{
  "arch": "unet",
  "image_size": 40,
  "activation": "silu",
  "blocks_per_level": 1,
  "upsampling": "pixel_shuffle",
  "init": "lecun_normal",
  "grad_clip": 1.0,
  "weight_decay": 0.01
}
Rows from block 5, named by matrix and row number. Each number is 500 + 25 x the weight over its row's rms, rounded and kept within 0 to 999. All counts start at 0. Numbers have three digits each. After the name is the row's rms in percent of the matrix's.
# q: attention query (model.mid.1.attn.q.weight, 256x256), inputs 172-255
q.10 085:480495504513507482513475515503547483498524509495477473569538481530524480461529503483524521464500529531500494504460500496459502488499523498514505526475491485470513515478490481514463555491541491491515486501474516527480509504504524475481499454541497517541
q.11 095:517525504445501500492467475489479471504531486494542488508543514476527495493521520512520513491511520479524506528500472528483471527515468484474487485504504522496465476436489496528500494518517470505518531532497533512470478514471468496485516515501509491549
q.12 096:484497518522486457476511570492499523499541473534478474492498491465502513521505504490505572503496478508464530530533505520482482505507525458495482486517482484518502539501509508477475492447499501490433482518473473479533503531476517516465483513518513481455
q.13 093:556475493509484491507519465463473491505488493487502466519498537534538523505502482553518510532472440501494457536499476487464487503487507499532521495472518545526453500483501519480553482527499524520525502467507479520546440487447525492503496503537498521534
q.14 093:523471524539514479472549504487482513508523482490490506552510457523531498494492538532481483494508481450522499527506514480546508523481494496517459521439470489443553464501544496523494476508524504451504477481457463492478497532499459488515471507503507468514
q.15 089:494430479488497508508489487512485461487498487479505576509487541485440479487498509483471557514495542516489477526520517472504424515538464472513536504461523496517487531528529512506476478504470535496525561459497454521498526545497537482503521523501554518507
q.16 088:489477507528467505475508513493543485478493504527542479507500532453475501455508501498527511511476505475565503500531503501478502513497491554509499522490464477482516506542461502517521504478485497499515517506506497509514494524532562518539515474508523483577
q.17 091:490487483490495483502537506492442483486520540481505516480503498481464500474493502502497493509465501501545519513525532513551489494477501514512494487529541516523595483511532456495494501513471553478507482483479500519481500511504520514511511538491518484485
q.18 086:508472485478511521486532520506517504473537511486491527539440503470487461484480497541480527486528552515518491479517480486443452485517479481510503546534510534471497452528499505470524507522482520503492521559506460487531485469495507472464521493464540490492
q.19 088:518473492494496499491472508490520499507474500484492517504487484521516477486493497499478488483454507466509521494556485528516535504493553490479472522512490523504461539511495475478481460519520547489512468478494449471490487512494503465489485478527535537499
q.20 090:479499500511461526507468504510515483489478522502529496504489496494457518548493543513496511497488486491564494470527498514531511520481506525530531525505480527478478491484486450511490495494495474508496491482502514480533523493453531496518528521494482507499
q.21 093:497515506507485448527517507493499526491470469503486502512568484550522527481488502525522513488500499537455491511509434462487522510513476462536525485485499452522528475499460482478512517456490541453520486526531460491487506482523521518503492485483520484548
q.22 086:518473555508529463510503452503474478480493508483454487542540503478489491427528485495485451439500515506496510534518495498506522456459497486517501491464514512485488499497503529488488484531483520520478453464518496514488522515516508538527536507495518510483
q.23 100:516485507496494530513503486530493492487457519490502498518559501472485533506531531494507503488480509487499514545523498502481484500510488499486498534510501503435465511485482521556528468491461517492494483508473462473467493483479521531524497522483529455494
q.24 090:498465488509531499556515508500483504457465491494538517513496499500482521494502463485462548468465496513486499519508462502549508509481428519500522511538481466471466534465510485523529515536518472482466503503479508516542486487473465483486471464461502520508
q.25 090:496527534494526490475519517438472500526491518503465476515482511506529503551551490481491528460478499506531500515510511509489497520491506489542450522522510510516481487471500486505509513474475503489487477520518463532496489488502462466497487548499470513460
q.26 098:513510515477470533523510478527494445516467474474467510534490510478498505491502537529509508497468506479487484491512537491495469483493495475557567472478497488500571495504519548509464489454476485458474507525471494525502524539488487492468495491510519507496
q.27 095:507539494483531491461459526526549505497502476502484460502512521461502504482506485516503498477471531452460504536481519498503497532472479513482458488515477482529507554493516451501516519533533468521479493488509456492482492501522496563499510511528554484495
q.28 099:477490505496498495472506507506501515507517521545528481515456500521519484530511530537484521490533526555489513515486525522541522494475454565495484547511481506471501479502538531507478505508522523515479475505512515471463477534513437498498539519515469515479
q.29 098:565451507525524513486473490485531514494514482491500492535563471514491460539547530483550492521511512480506501508529513488513551518502505506518501487541467516515482495494536533535492510520483497474479481506483503528523500498551551491529475505484505509496
q.30 096:511490489495506514485509475462518471485513490476542464494479497550485509475474521510489468483513501494475496509469518505531527479487499488474473484530500473498495485448420450551520497498484447489528514486445534495498499492535481451527520489521454509529
q.31 097:506542513496515478498564485491472482509535472461519490522506508459535515501462484545509471511526483505527481523469467487455499492532461564524525506530517477492505465502485483498490476513509512492503520489479467464468471486520500507520510497494509532507
q.32 107:477483460507537505538460504517529485496525488509468506521522500525495515491488521515495545478545513479503472479525500472510470484534472503489471484486482517527488489504502467475494506511482494528503507495494516488510496510500451521507535441464513501533
q.33 107:460482555481483469491490499530487474508498491512525477490552496485528560513505494507520512502489456494505493470535460476485501548546460514483485483492487463520493552508493495531497539519529494507488513490455490456510453566476439523487488500496496495496
q.34 108:521480523505483458459503501536503476529505489516539492525508479480448473503506464488482501501494502516513510547529516510495479502523455484561532482551493517477518500452499476549448481501488483493505466499475452494521491545435492515499474483466487514523
q.35 108:486514479509444557527501488477468515504477500529475481558491489522487464508475435506499479523491494511519501493527511492515504451492500471508492462526527502467486519492493482544517509492546449482519506466490539498481475493514497554450524538522484432477
q.36 109:516489486473541514476511493537483512522517510530502485512534512470488476463501522499497507487503473460517502536481515482518483515505459482518504499487453519504482528513548524507444496523515463497506474483510505484498516502493479533479522535492511485519
q.37 107:538499501517484486523486473488493469543470488505514503469540547517544522530477545494486502473491513496475552515518521525532511511551514454512449505496516503530473508515475527541506477487482520464492495506497506481528482518494486511510481477515454547516
q.38 103:511467480467487538514491514501505477519501480479511471495485469424485516525492474520483522484477536513462447449477508476464447487516529537517458514487488464471505511462480533473488508437510504453541537565505499528470523482481486472481498486497488499496
q.39 105:481505535492490523486453491490488510529474518494507507479490475472506555477506475475495563551497519477507491443519514545498533520458534502502519479553532498517532493478481471529471530527530498479501487501456513555494501521495482479492512499477465493494
q.40 109:532499510508539540494469486546516543557519465492496462499524473495494534524531470491500511522527469520496520458507492493470504498498487513491468488508462489511550503410536440488492473479514449502497557523501494492491500488485456478490463480508490490536
q.41 103:510475512445546500523531521516461521493499518494518533557500505456491533497488493517507442480560491506474462528492497502484493472485469473515506482471519518482467486479492520545516498467526517480471489522485536532497531510537506551452530475479484511517
q.42 100:490479501522471528534471477520496507477472487541539516526488517500474518453518472532505483529484491521511514460481467470509479523525482465511471485494495544497449468497578475507550457519463500492457481492527523497455483463458479508498496508494510489471
q.43 105:506464520475497488498509507517520515555492438541482495520480508461520500479542522453490509534515521487533472485504491498511498503472504487513478504511518513502508502463487479507501500492491507533516554502501507476497438490480515464467505503517491500540
q.44 108:536444505515547493502498510482484482491492463525493460537476478496530479484495505521526452462535468492496511493427485491455518506520504468482512501510510508511465472497480505477518471511447483511469490467478481516479502554481463499503520501489510493560
q.45 108:451479486503504466499462499521498475499513457494513503490537487493461489484487495522527479495512493553489514527506539490467474494455463484557478517534502529496523532460486518494513493442509505478447531524527490486510518508466512519462576514507474498459
q.46 108:533522481490493534481457542517549532472513473529484501487531481496507524485503489501492481488536487522475456504476492498504516524506436553513453474503473476456491481491489477519516477514499508512515535475506472511482515531488480478493535480505513486505
q.47 099:501495523481522498473489523507512487500435505525506502547475561495476538488534478498458540472467501462532496475510522487449457561513527517515552480467467495496491524521508517515499509544544508489528510451455425558505530476498464469497475522542527504449
q.48 105:521500523493518504468521509498515458516496487517488481458481492470442536469464518470504445484469508484491470557531487486494484500468523514498547500480509530507467502508460486513521510520462501547487453537485464483527516499517545522511455519470502529513
q.49 106:501514480509481462477477524511506499478493510472475516512507511503519490540492478533494518486508500462498504487502472550516511487510478474506486467523526480501473498504478451491480539479528469515479555476458533477496512481489558470488498542482484493513
q.50 104:494488531515485536501497479496512470481523471484516511537482431514513542528487519475522447483490535514495513509508449485541477492526523548470515478494518496526512507481488516533487481543470560500531465483450481470539515481473465492513545494453523475525
q.51 103:484552491515512515543469498534486504465540481489471489503530459499480483509504497511467509509545529487522542539472473529512473500505491490499508504486498498484512476521488506468494498510514556474492457493492472502444509533490513487510469519531495501513
q.52 112:473507535529510516529507543490457487485530521451492491499477487532478542516550471542493487505484485529529526505457496499513498519472522452472560518482538519542496492542501489535508464448486486486502504527470511486548520470495496519527524498499483486485
q.53 113:480478463483480471496524469526492528512531502475507545514518496519527479508520476470497500522485514489513492536516519505462497518569495475476515515481499518487505445497461510518484550476523478490501476488482468514496519516494478501473502528518508501477
q.54 100:530485565489511523533478534503524490478498501516552469532476482486533472523518516494511473511484499530499495506496502473507537467501480508534478479480474497508509532516525465516495525452508465490531491526512505467489498509499524520554537480502495488500
q.55 114:464536538511507500511477504483513486496507476485531499499471514517466502505506526524510532507495510453469480506492470516510525507479520534541487476500504510495497462485517530523498487492502513483448459467559478491473469515517451535529513474478476472484
q.56 109:498472463528509499500473502489468518543514542503489444484443484521508499430512506521531457530469477530509474501546512502487525514515503514509498536517488525451516500528485500494481510502552534514506475452475521520492498460489465479457533509515502480505
q.57 113:502506491460504527494468456495533489490547478473453537496493523502501527477514474471468479526519465491489482479509515535458470454511525480466481511466501486498443482507489509534490549522514493481473532492509469492494538490507484510469487533489497478504
q.58 107:555482512502504507478478476416476523511503509459463517500521488516482472455488501510501503531523520563532511464483457507514496528507506510504481490442512492477471458485500528526525521482511555517515497509461501473571540510466496474523472475467471547505
q.59 111:559534490515515479515496503493524466537515467539491541497541465483492472480493498481528478493454506480483517496543518526491504469486531495505527516543484496535485538500519556495521541495463473515469503487537509519555503540536531505547564545526503470498
q.60 100:503476482479498488459499516533480485508495471485540491487497457530469503491491476496524500525523462511507538484441492523533503511474518516503545480460490527477512531493492497484450470536540524515540465513472473536444430535488457504528466487522474522493
q.61 103:537482475532553549466491548469506459535516556481451495498505467526555487527495484482533518489518474436511482507495465533520517530499493518524532517519508464492517499498508476497502484463520486477567501523497506512511498498490475542498516528510511506483
q.62 103:507521498537464520535472470462519483518520490528479443501494475478495534483471514500503505519469495505521536513548494525487502480506528473533496478530499539507456535500496491479528495489521456476492486531483456544472565538509446521514505493472511498517
q.63 105:511452461422512518553495470494484492460522521490481477500512508512513490467517500475496482512540509483437508509474486473496509524520514551513520524481519505490537498453515459522536514509502536481444538501490474481509528515531473484550507477508544516486
q.64 096:501501470511486499490501502494480490537500517485531531483480515490472472504481522480486465502478549500488534500479523486516495496487507500466530496457560526532520506508521463489528515488451501487548508492512491474520534466502539552469528486521529466521
q.65 092:469513473509529478500467551488493473492498480536508480479497487511528505525539469492512493485510470490489512461501532479498449450481464472531505497487478479495452486562516464529548494484525495509493507501513502525439448528523475532507544486494545489542
q.66 095:470493473494515543498507513480499517459537504541477527491509483462482515490497485480493506504531473522468487529547415480484490485468439473464502547503478507511475492492498514505503497478501486472474503508488583508499499524499485484493543493493486501493
q.67 092:494514535505506516445528489529541564493524516478499495506514461498534544503487526496476514504531517538474495545486402480530510502492489515512501497484512532487576518506466490494497515468488512500501521497512501495495504486519522519537509477521459521472
q.68 087:495483527445458485503527454477512527499506490502504512490491500498495443486548485525497455549486530525467517525476502497489500506475524497482505541528537491488536534504549488469438540511508493486536512503482491534465493486511507540518488493552520503526
q.69 095:557493484468504482473529458543525486530509536484512525547529533523510497507504495487531453513500496497499503527528467509484524466486506478507513504470493479576485511518481495535457489477490510540483471515509522475514514510519526472425496474507538515476
q.70 095:514488524515496517488454490470526514506459491489524495470517496481512500493534561515530507518450526476506515471451482480477520510510556458533516479467496507499468467517511545487501512492508457503503502443459493527531517502515484509536524523495484511516
q.71 095:508483529532538519528462476464491484486551508492518530498501491515521532527483458510485507504503505447570531486500478486483506498461469502539481534484512474524526494483520477518565487482470487510483488492490489497490496529511498495526496511486506540480
q.72 089:546500496527499514446497509486497549506506478524559500471494495526455522485503518485522530547495502498504459507495475479496474509498473499528439544482486516500463429524484488549517497513495485514484465501514480517506552472492524516541502488436506480528
q.73 093:517541491531462506486525509547517503522500487482519530439480544490509476467480540517497508508483528490500515497515464490512512502464540491488462475508515484538500509485541510476468552525489457480506516496503521501517478459490478482506523552526503525533
q.74 095:505501496475528469496485503486523523490523499470481485561471518480500528487466502531531439522549450537490510478463515516473475454495474503518506501495520471491496528514498510441514501540487524472456521515459506533500562514481487538518517497480521506490
q.75 092:485447501503495525505514511467520453495466518504465502510470462493506509472507505498523554513497516485514511549503519510547466473507509470496509490555527505474461505508487512491467502556501517522516499455567549520516460451535525503514511531486520474481
q.76 090:521512484487476544527527456499503510467460486500520463486487463494495547495494492495494449474522486521511500453450502445439520489542492497504534486475492521535468490510484496501456533468520539525488456510509505474533531521466488491554465511498515536494
q.77 090:501514490549498481510504494528505488478496544474499531556478503466482468511506503553487524476484503486481516498529475488494482523449477510533509549548486456507497506488489520508514492493514523526457517461500467500489482485467552485531510498468514537503
q.78 098:512548486495440439512536515479525495492472485483479509509467518479530453494504511489490462456521529491527479499486514504489547497492489492475542487476502522494471497528527503523484484511497545463492496463477469462523558502464465523553491549518478465519
q.79 088:522513522505516518509478545473471499471442514479506489538527472485480480496497492537454500500502549522477548469499500496520508481538476497511513505538520505414507502493555470487487471505464513513470484469492487544510504499479499515535486526475505474509
q.80 087:524554513435456491455494429489543507466521477472478508484518529517511467473480515444519502496537447497503531487492482493498497525510482516506492534505514545497522490468502490508507497472509519482497498484540504520489543477531489491490533518509503454451
q.81 088:535494469516523524519463491515520497484504487508529506488465489559481522467515492502486564454481528514514517538483521511486556518503466480462499492508483511525514508526531497523542478459540460515451516466483513491490515496532481494463526490535511531517
q.82 082:490495517510528570519478519526497484490514509532540530489492489495507505503515517584456504474505502512482445507520473484515512495541520507522486476514529479527570527499508457510513493486471516492477487542489530519477479507524535471524490529516475465546
q.83 088:520495478518494469490485523497476495535484557481491495507491493487485499519520519467509462515487411494513476487499499476540491505464489551498483457425504511495511505460466494506455486499502455517540496482446492528482462509516495495522527445476489511488
q.84 086:505505500497521497484496515476477471507515512491540552494496522511530456506518436461515516489452542508527517508486499520489462504470533493458537528518533550538483468495453499457500502521521462467467480472495542473524464510520514460526523505515453464491
q.85 095:464517513547527507497517490485489466476472495475531496502487479497532530501486509486472523468501514547514519495570512494500484507503490514536562510459523499508551525466508539494483512500519477458495541461509462472530473466496537486500484560471500474527
q.86 087:506518514422480485502508525489468500474443522515488476505484539466458496498498484479460537501492496507494470473495510477507495540466493506505512490502472483496492465499471508499513518475524506487488501461506542458514485494549464516504461508522480498476
q.87 097:505503526504489467484480494450490507516522529442516534485484490508478484533518525486491479525509459511541529479508475489500512542491514540488497477508541486493470492467494504506529523481486486534505523567538514489486541489528473493476505467517522496453
q.88 089:546490513472505506511495512468565513500476485490535513529486517473487509541511528503494469526511519563522504494484515546524462498472503492471522502504487510482518511495541524496483496518526461524502452472502513498480511480437511470466516506514485468426
q.89 087:520521527430512471454496490502531543531489505506535516522545453510470478492489522461517474495479449497490552465557488502484479517517523517536510533509518520514523491539524499505519518498493471490482460499465489502476498479480492530498499513466496490466
q.90 098:511523496491481535504477533516493512498504517527497565508450493521514514489509476496481530547485520470485481504504485510481515485476508511472511520528492517482515538516502476542484498492430524450487543517509482486502484493507463470521516516500525487486
q.91 091:484512481489505503501518545499491512505478493524545490526449571529470504517546524515471505505534471506483498499469490510479535516505496525518491469483475521451528483516479496484502538475510468455545501500491496494536480510544523465496466506516480524520
q.92 090:487505531520484488521488502496487497496483491453502535527541513505533492510457470556523518523484526485477474474482467513548486529517510486514490520511453518474448509517493460471497508501551550467514496493530511513456451524504512471492498491536544534497
q.93 105:559489514451464518489509474476510497516527526513514486523549494464488504516510517514533470532471539512513497476512516439525526546535486470471493503483525516547513466515473468493557493496545502511481499508550495493526494478485495501502490500526500496475
q.94 096:497500480491504469516507509487527497496469456490514477504534556479477473555513480513510486520501536527506479522456503526520471484523515476481493510519481528505449493477528512469507470496537490519499521517525497503468525465470491502501491504481471528476
q.95 091:503516501482515465513486470477534505544493468535517483452499497445518495536527508451505520471456487474521495475440518525502482499508504460489527508486468479468518468470490515484512504501494483538492502501527494468479458469455495516495521515523497476509
q.96 105:519496525429492543476488466470511481502508524500503475461454496493512520522507486484476508492475496474508496466489497521471510509502531484488525517472558510492475501525545520486483502449485533521488521503505467493530524466518521524521497543517473509462
q.97 107:485514529517513484515490484500518467459486444497486466480499515493455530486490534486489488492535477537510502493475540537513525507525495515535480495473505511520484506514555492513512510500462501521514519502488437462463488512500500544480544518454536462501
q.98 108:507493514482520492524537492509506511475506482493474530496490500488443502511516492530514516478517458517493474512493531504457481541489530531504530493486447485492514467539469489531461504458491482471475493499519522517525520543509495508512501487517502494426
q.99 111:501517538499484462470538501472541501484502490532500519451526480534489482511509536465519488484487484489512501474488470503517489564484477497509513517504506530508515479501518503500468474513499540508535490508498476464544521501538475495504494510477499508489
q.100 106:479527511492474470585493519489499499456509491506544489477465538524509502507490453517513507465471485449530517488533492520476541463471522508535479476471525455517489523528534486521495534493491532511464476450487509532521521499526526461539485480552522504538
q.101 100:481509527492530513474505549505555480506492525544484506494559456511547518517486522464510542485518484500520503487496493515519501454504527508510483526524481512502476558477486447516528517482529499499474514545527479515455478502475495491510473547512493508472
q.102 110:492496492508504481500525456529498498470503483495553478517518467536494477468451499467469446502511461452506477489498546492453508481498488461496472492471452513489478459544477506534489489505524516531549434486481496471504504522492491513496537495511481525510
q.103 108:506488528483531519519454535512539475482465526554514466439537500501476524511496466467483533496497508495475524461467507522489497510527492471487483492525458492468471513501470481501502503505481511514508515501514503486502495479513478506536491497504430476469
q.104 114:475486468484450523521519487484496449462508460491475476508476508509451488517543554494512482459476477476502498473488513472510484471509470477539526494468502476470481505481492463549476500510477455488494475506531496454533512511506490492446482516521489502532
q.105 107:543522470492491489490500513505512501483479508500483562463531496517491517532485485512488444469493528470474525504523543524488514490462524487505487472514489463467504518449491516489480493530497484529471558489499482467537532486506507506472512492463518516505
q.106 108:530456476535498474457503527485493471459501542517514502480505501505556511490500485487517479461494509494520501543488523484523490486467478527487481502513466456462451523550520542481469508530466470485527550478487494536493489504529490528493466486545519504436
q.107 105:501472513467470457460518527494471497505481473487505476495492500494498436470509477517484496463532509549505527522509447466487517503534486498500480486505472505490513518533529547499571472521494473503456505495515494497495475484548498463499517464528522476493
q.108 104:507549529459507541524492497495492529513500531521501529473483447446489509462474507468529495560504530509481476518541477471543471543474493513539509448487506502505470479509526506459494467483463468527481479491501496495527558451465504482518475535502505520459
q.109 115:479489508491450496514520496485537508487542525535476547500512471510518477481520505488539511502508485497489465502507463497507471543463473497500511513450505469472515471547512497463504513526486532502514530523503516493503484480512490518490507520477529537515
q.110 106:460521514528509454486493492491486496560503512503479487489498529531542483485505506471487469522505508517531535548526476491552519457461496527503475499511472483461461502531485506531489523520480517539499492486472521482479456500506498506523490510480507518540
q.111 105:490498544509500509463497551514489511537507514468473495512518517502525487476495561481493478483548509540480517500526517518482505500519496514466494509506494507526488481583490483477472465510441536539536501486476503488533490472464501501492497538500473499489
q.112 111:572526509506501497452546527480526511505485512486476470532499519545484481499491506499510505521513520525500483513514516569536525498544517503488542474489477507519456519523491543496537512503498494459537472502509477510490489499473479490521479525538516495521
q.113 106:501484536450488491556486515501513498507503493480440479491502528524516522480565467424462468535494475486527518494455515512473508506484471511492486498472507518518512523474545486509511513479514523495471535529513472471537540531488527487497496489531497518528
q.114 106:493505552548502473489519516507499477519519478465492450522519473443486552541489537465495500493448523505544530459515541524550482501444511506499516470503520495487512528500492486490502474489504483440508504525474507521480433531463514508498530494519485486507
q.115 106:499467497509482481466523532488469477519522497512519517497473468545488472464500493552497468533513494538509502502501549453488521496481530556529540492515514528500499449510498473528516505501522529496460479493484478472473520556483503521490417479490478475505
q.116 113:499498504464519489538530527502529464465514497534498513546476581469505536490489505531452473503470501511588471518443504491477519477510475468501495546524477448492517482536543455496563481521464502449519465487446507512511510483486466479526448519484531531493
q.117 105:497475495500542512494495506525500514480567520504537487539503488497508495506480533523539439504527501487524480512479511473523512481494514484481506513511477467520495507472483520478496482488517443544494484478511478476552512505495490462472482467467501521548
q.118 110:498502471478507511491494503501499503498516483493472510495494491493524482470478504508513507533532473484562522542470481452448502486518519511483491502469531508505492485460509519486523472510480460474523461533525507500498484529536488516484507456465505530534
q.119 110:512508500507533517500494486545500528478497525467541499531489469509494553505471512495505496505494482475538535525494510489516500508452475518519513493562461512485507498530465498525548485496518487517478460521515496527522538494488466549489504493474478499511
q.120 103:501524522497493502490481523488553473500516514488484522519493541505461511508511477509534498499536507512503514479489487545495552572493523524511500504494473529484477458524515519486509488454507461496506503548466512489512498500444492517526462496550523514491
q.121 105:517417490554530529514460487516507537498489485506517516496505524522503503531491477477468472509494475488534498515519497470479522469496502499506537500477498488505463460484542517481527470477457515559530512493528519472499467503514521490493516505493494455520
q.122 102:544518471501507484524497529493497473488542482488491519492523492504505490469503455509527485502518497521482504519444459464507507486489479501552495483478455505487502509472499465495502464519451467463502491504491498467511477488490427501485513504532532527516
q.123 111:504517505482523503525486434457507522494578525487513456485499458520482471497492518472520471495472511509525536468484501473484546480481532486521509483496467525495518553524487512500508503506513513541507537458504494517464521520505482536520495502509487473511
q.124 104:573485506501512563549481531504539491505525522488516507481499515513534491522493497526498479553503491516501508449510476512488519494495535493482501441491480462525509531486465453505489486524532498493511540522491541540484534451548478478524514474503475531497
q.125 108:506510489536528507520536458477456511470496487470500501492496477519524488486468457516496536500443441506486548499416502506513493530492508490505500488485504437498502558508462511529466509525504522538512490513492500542455495517538505491514489456490530462536
q.126 099:512542523477457438505452508534448499494515501484502464476491518456508543484499541522486477492523528494538494504520470456492488461481458448489490503498540461482490498542498492509521500517498521512489495509492531481548485525531487521515537451503504495498
q.127 107:538485508514524506517482449487541521498474527500505475517494503492488479481505538488486503464507476488475509542522534479517559466520487496506484548501530538525531503508514483512518497483513484475456509479475513457448493513524485507474460482502532510516
q.128 104:495512485435455488507456447528484478479502518492512529565480529525522534510465526488516467475506474453466483467518545509483511477491479531504491471486457520492487505532506522500507490485537456517469501518493561530466541480503499501478500464495503508550
q.129 107:505497509551540510484497502548477500504480538473470422473481471527500507522536474498503555497516507466504488459520488505532494502477543491518522500510452518502460539482495508456492544489512503477511493505503537565480508527516511489492513481512488491503
q.130 109:493505521496482521528471485459477518491487516502511498519519510507532497534494489536492525469500509510533550470474511514475502520460490526469494517503550495523486482519494513501430525514527530476526528473475494489493492517484508463544492516543468492518
q.131 109:525517485523499493497529472486461510475543434487491515499484487503520468457488476504514511471557480514496481557510466525480488510519492512508556513493495526481539513527500517497494519500453492494489482450503480519540486467490493520455499458508520498496
q.132 113:547468511501526528501454515487424495501478476520490532514545519495501536518488524541460519478524520538475540527507494504490458512504501489502476508511490503504488537532540480488508491504498483499454482476492462479486500489503521499527475543494530494470
q.133 110:493510570471465522515510473531489525526554471488470504514466528520495511534503536490509486535481545480477511491534542481472527515484488513485493524512547530475502488485486495492483512528529489509497492495557529478528500456517494490495508475470534479518
q.134 104:534502486502463487485506491549502502512501467475483512538484466522451489459466470469499502469507509498523489492560539538522522488467507507536493524495485544496528496490534490480517535460464502516532536496521534533486482501550508539498529447516492488488
q.135 104:522473487503518459519537457492465479517484510484473508505520494470490524473478515485453502502519482482486488523466541527470500480500502503488531532516510506530480470505534510507419480502498515509473515442475523541488493483500476511520479534509493488489
q.136 112:562516532503502477504479497495489463535489536463510516515475491486532496488460475540539461538454493501542501469461497500496479498512485458514564482530491531547485499499530531523490504505479529491460479470514476520520509450480531536482505545525530507483
q.137 111:494512464482509483487557503505496529510491484511460509545475501477484518536489534484503494458483509464537504547501495520529495515482505512468536527483490536499472537503518497434518528490494489456497503478473455506558510500467525500524516495537533523538
q.138 116:486490477512486511503479500476494492477538484490523496523494484491518530486489486499507527481497464513519497486519523501488492498488498470531455505480472507469479514505480491511470508552463499541482494494512499474491469531496476523515476454451508476505
q.139 108:487484490484486525519492469440535501544501500484485470511530455536529482501534493485550561433461519486515525538491489496505513496505507504502509526512481487520476503562499520496527510517499484465495533512467509481488486477450514497507509452523504524524
q.140 106:475480514494531487471489490496474494483506579508502476508463500481475480481495432510483494492448454522470522477516506504511522482495520473525478482518488510520515476521523468474513525523490507530475481480456561498518529460496510507513530502497523541496
q.141 111:528515522479488509520529493492522493504462541481500480519547474525531503474503504513496463498518486461507479513562489495525449496502490529498462531484518516498494514454531515512489461488514542520518549502492525475527467521506478495453527510466486539503
q.142 104:505461465482490481503471466532517513519481503526458506518498499468495518493497476516488505522490505518514488527517540515456492437517506540482489519536495520477441523527508519527539476461519538524468503496495472478473490443527466502506505466471467516503
q.143 105:514495499495482479549482487481518492506488534542470472507540505527544504493495548503506510498498468471517473459501501525489480495478493512474470489474462480512525514437546458514478542497512508482484524524435473539510498472482476483480520543502478544514
q.144 105:543496519508486499456468494467449464473487530479486494526494536558539490515434492505498491507517503505517500492531478407502471511513491477519492459484506479470474512456506435516513473499512483505494503487489482483523477536519452496493537510476482515461
q.145 105:463506524544460540521560477485510519519516508554478492469517458541494453486467496476440497497523521468519520530488473506509514466504508455549510505500447477514479490501502496526509505493537503519514452511495508485542512526480500532542492537503475497488
q.146 103:494522505453505476532424485505529491498471481486526463545479501479529509512513502499521545457473526518488475487519503486485486499507525515545529498537516475479468512491500494510467500503452469504512534520487500494533523539506458452506500508471503502551
q.147 107:537501520491475476465487500483522504534538498506438467512456487455536530540503425485465537487493493474534519521512527432513495481497505475454502507500500502483487498489511473490482533519532480507491501501466476483468489477520481483489471516529480494452
q.148 108:423523524545556499489509510528478502489499490522496491527501552489538514512439527500499461477477458492505527493508549527532510450496524485479525504473514493492476506523502481495465522515480542514492492483509484458519533495511463524496536487473467465503
q.149 096:479520486464481446484553488518464498495449496498519499498522522475493456552479518499517454440455444522493525453511517507477521492518493527492517527534512469496512516546510530510490522468479518519472489512513526494520535521491500560509528505513498485521
q.150 106:515482524529502501461520459511492522515494457492518509463490498541544461477478536446522567500472521508509541539438560499504494519509495475498555527477492500554483526543528466512503533511481485500479503498544484485510480512538514469477556502525482462514
q.151 108:490513518508524478501471466478509508523493476452503503492462457519471526533507496489477502506526442508490501485542523531559504457439520481520492468537510482488517454493483462491515523484498433503521506524483529490507492490510541513516541512510459478505
q.152 106:516518482485496530542497496453471549478540484525518441491522508492487485511481483516542470556536516531529484509502521494533539470506526514493491479471472545496535518498469501443489492506524544475526494494522496500467484500506504507515516520503489489493
q.153 114:518454461454552537477501507549527533489520483476513511481446526513470511460500504490506486487538541461488465494503468476508517489494496472462438503517541494531488485523492441495523529529473496491524502446466423515543545512458523474498502472505494520495
q.154 105:525506481491502530504563523525488479505481460485484542517529479505436503514531483515515496465515475468469503550472499477521490494487522490513497484492473483505482550453517531490546470513506507514533510461475495479511487517528480511525485503534484512444
q.155 108:501501463462469520526479518528536527466498503543514532446509491513511502528467420476481534475521481502502512458506468487489497518486459483518511515472527525471476510503476509515487464498504507470501570500500513476506530465466516530487510442532497512483
q.156 105:528522554497516501513470472465519544515485533537504457496484472487524524526478506497486487475510494490498465507489489513458512491499450493452469530522506524504487536513507540546532474501441450505492513502517500554500461497560499500505538501500509491558
q.157 113:485466521475500421491468523491505484484491481501503542501483493496501440505508523492505510518482532469458501452506455508501528483509541476493500517521478487492466543518509492494532523506528537534470512480545471520504481503523499457477482491513523516505
q.158 105:504485463554557498458487482492530442491494487520456533545521512490467488506498489483526500545502520496481458479441533505462525517534479500499461519493467496473526499531465492512475480531512466479477493467452479518459487525469503537494528537491524514492
q.159 110:507505503484473510500478464508518481481469514484473498486508525491492503464470470518527517488519516514470482513467503451475531532463513505515470504517466522499542509475493504504463543499453479458508518489509509486521555526516518494509518563475518503526
q.160 104:497510498489507468487500533521460532524480516497476502500520462497533506530556504518493504436535490494465474476506488515485507474474500510478472534489503515477497526486466499467521504483540516500491470518527515512495515475530551472513494446504474522505
q.161 094:505475469457505512512482480503529488545537456508476475512532492523514445523493502517514500465514506502496486467502444511491474518507504528516506552534480494510506525535524466489497525550532525493474532502495473470490502442485533525490533502502467567524
q.162 088:516471545523528501505531529495463494493482507495484503510491497469492463511535496487516528508464449515516475471531511502542500524509500513531499490503491468476481452442520488421491508549521532508541513523503488496464517506515529530541496481483460498512
q.163 098:487472496506483464511516507559471463507536463491527535555505500516471505450513473512537488489488476514515536514492499505493494540506499478511522515512472536516428459515523503488519526509457516509467488492517482509508510474437514499538498517479521488470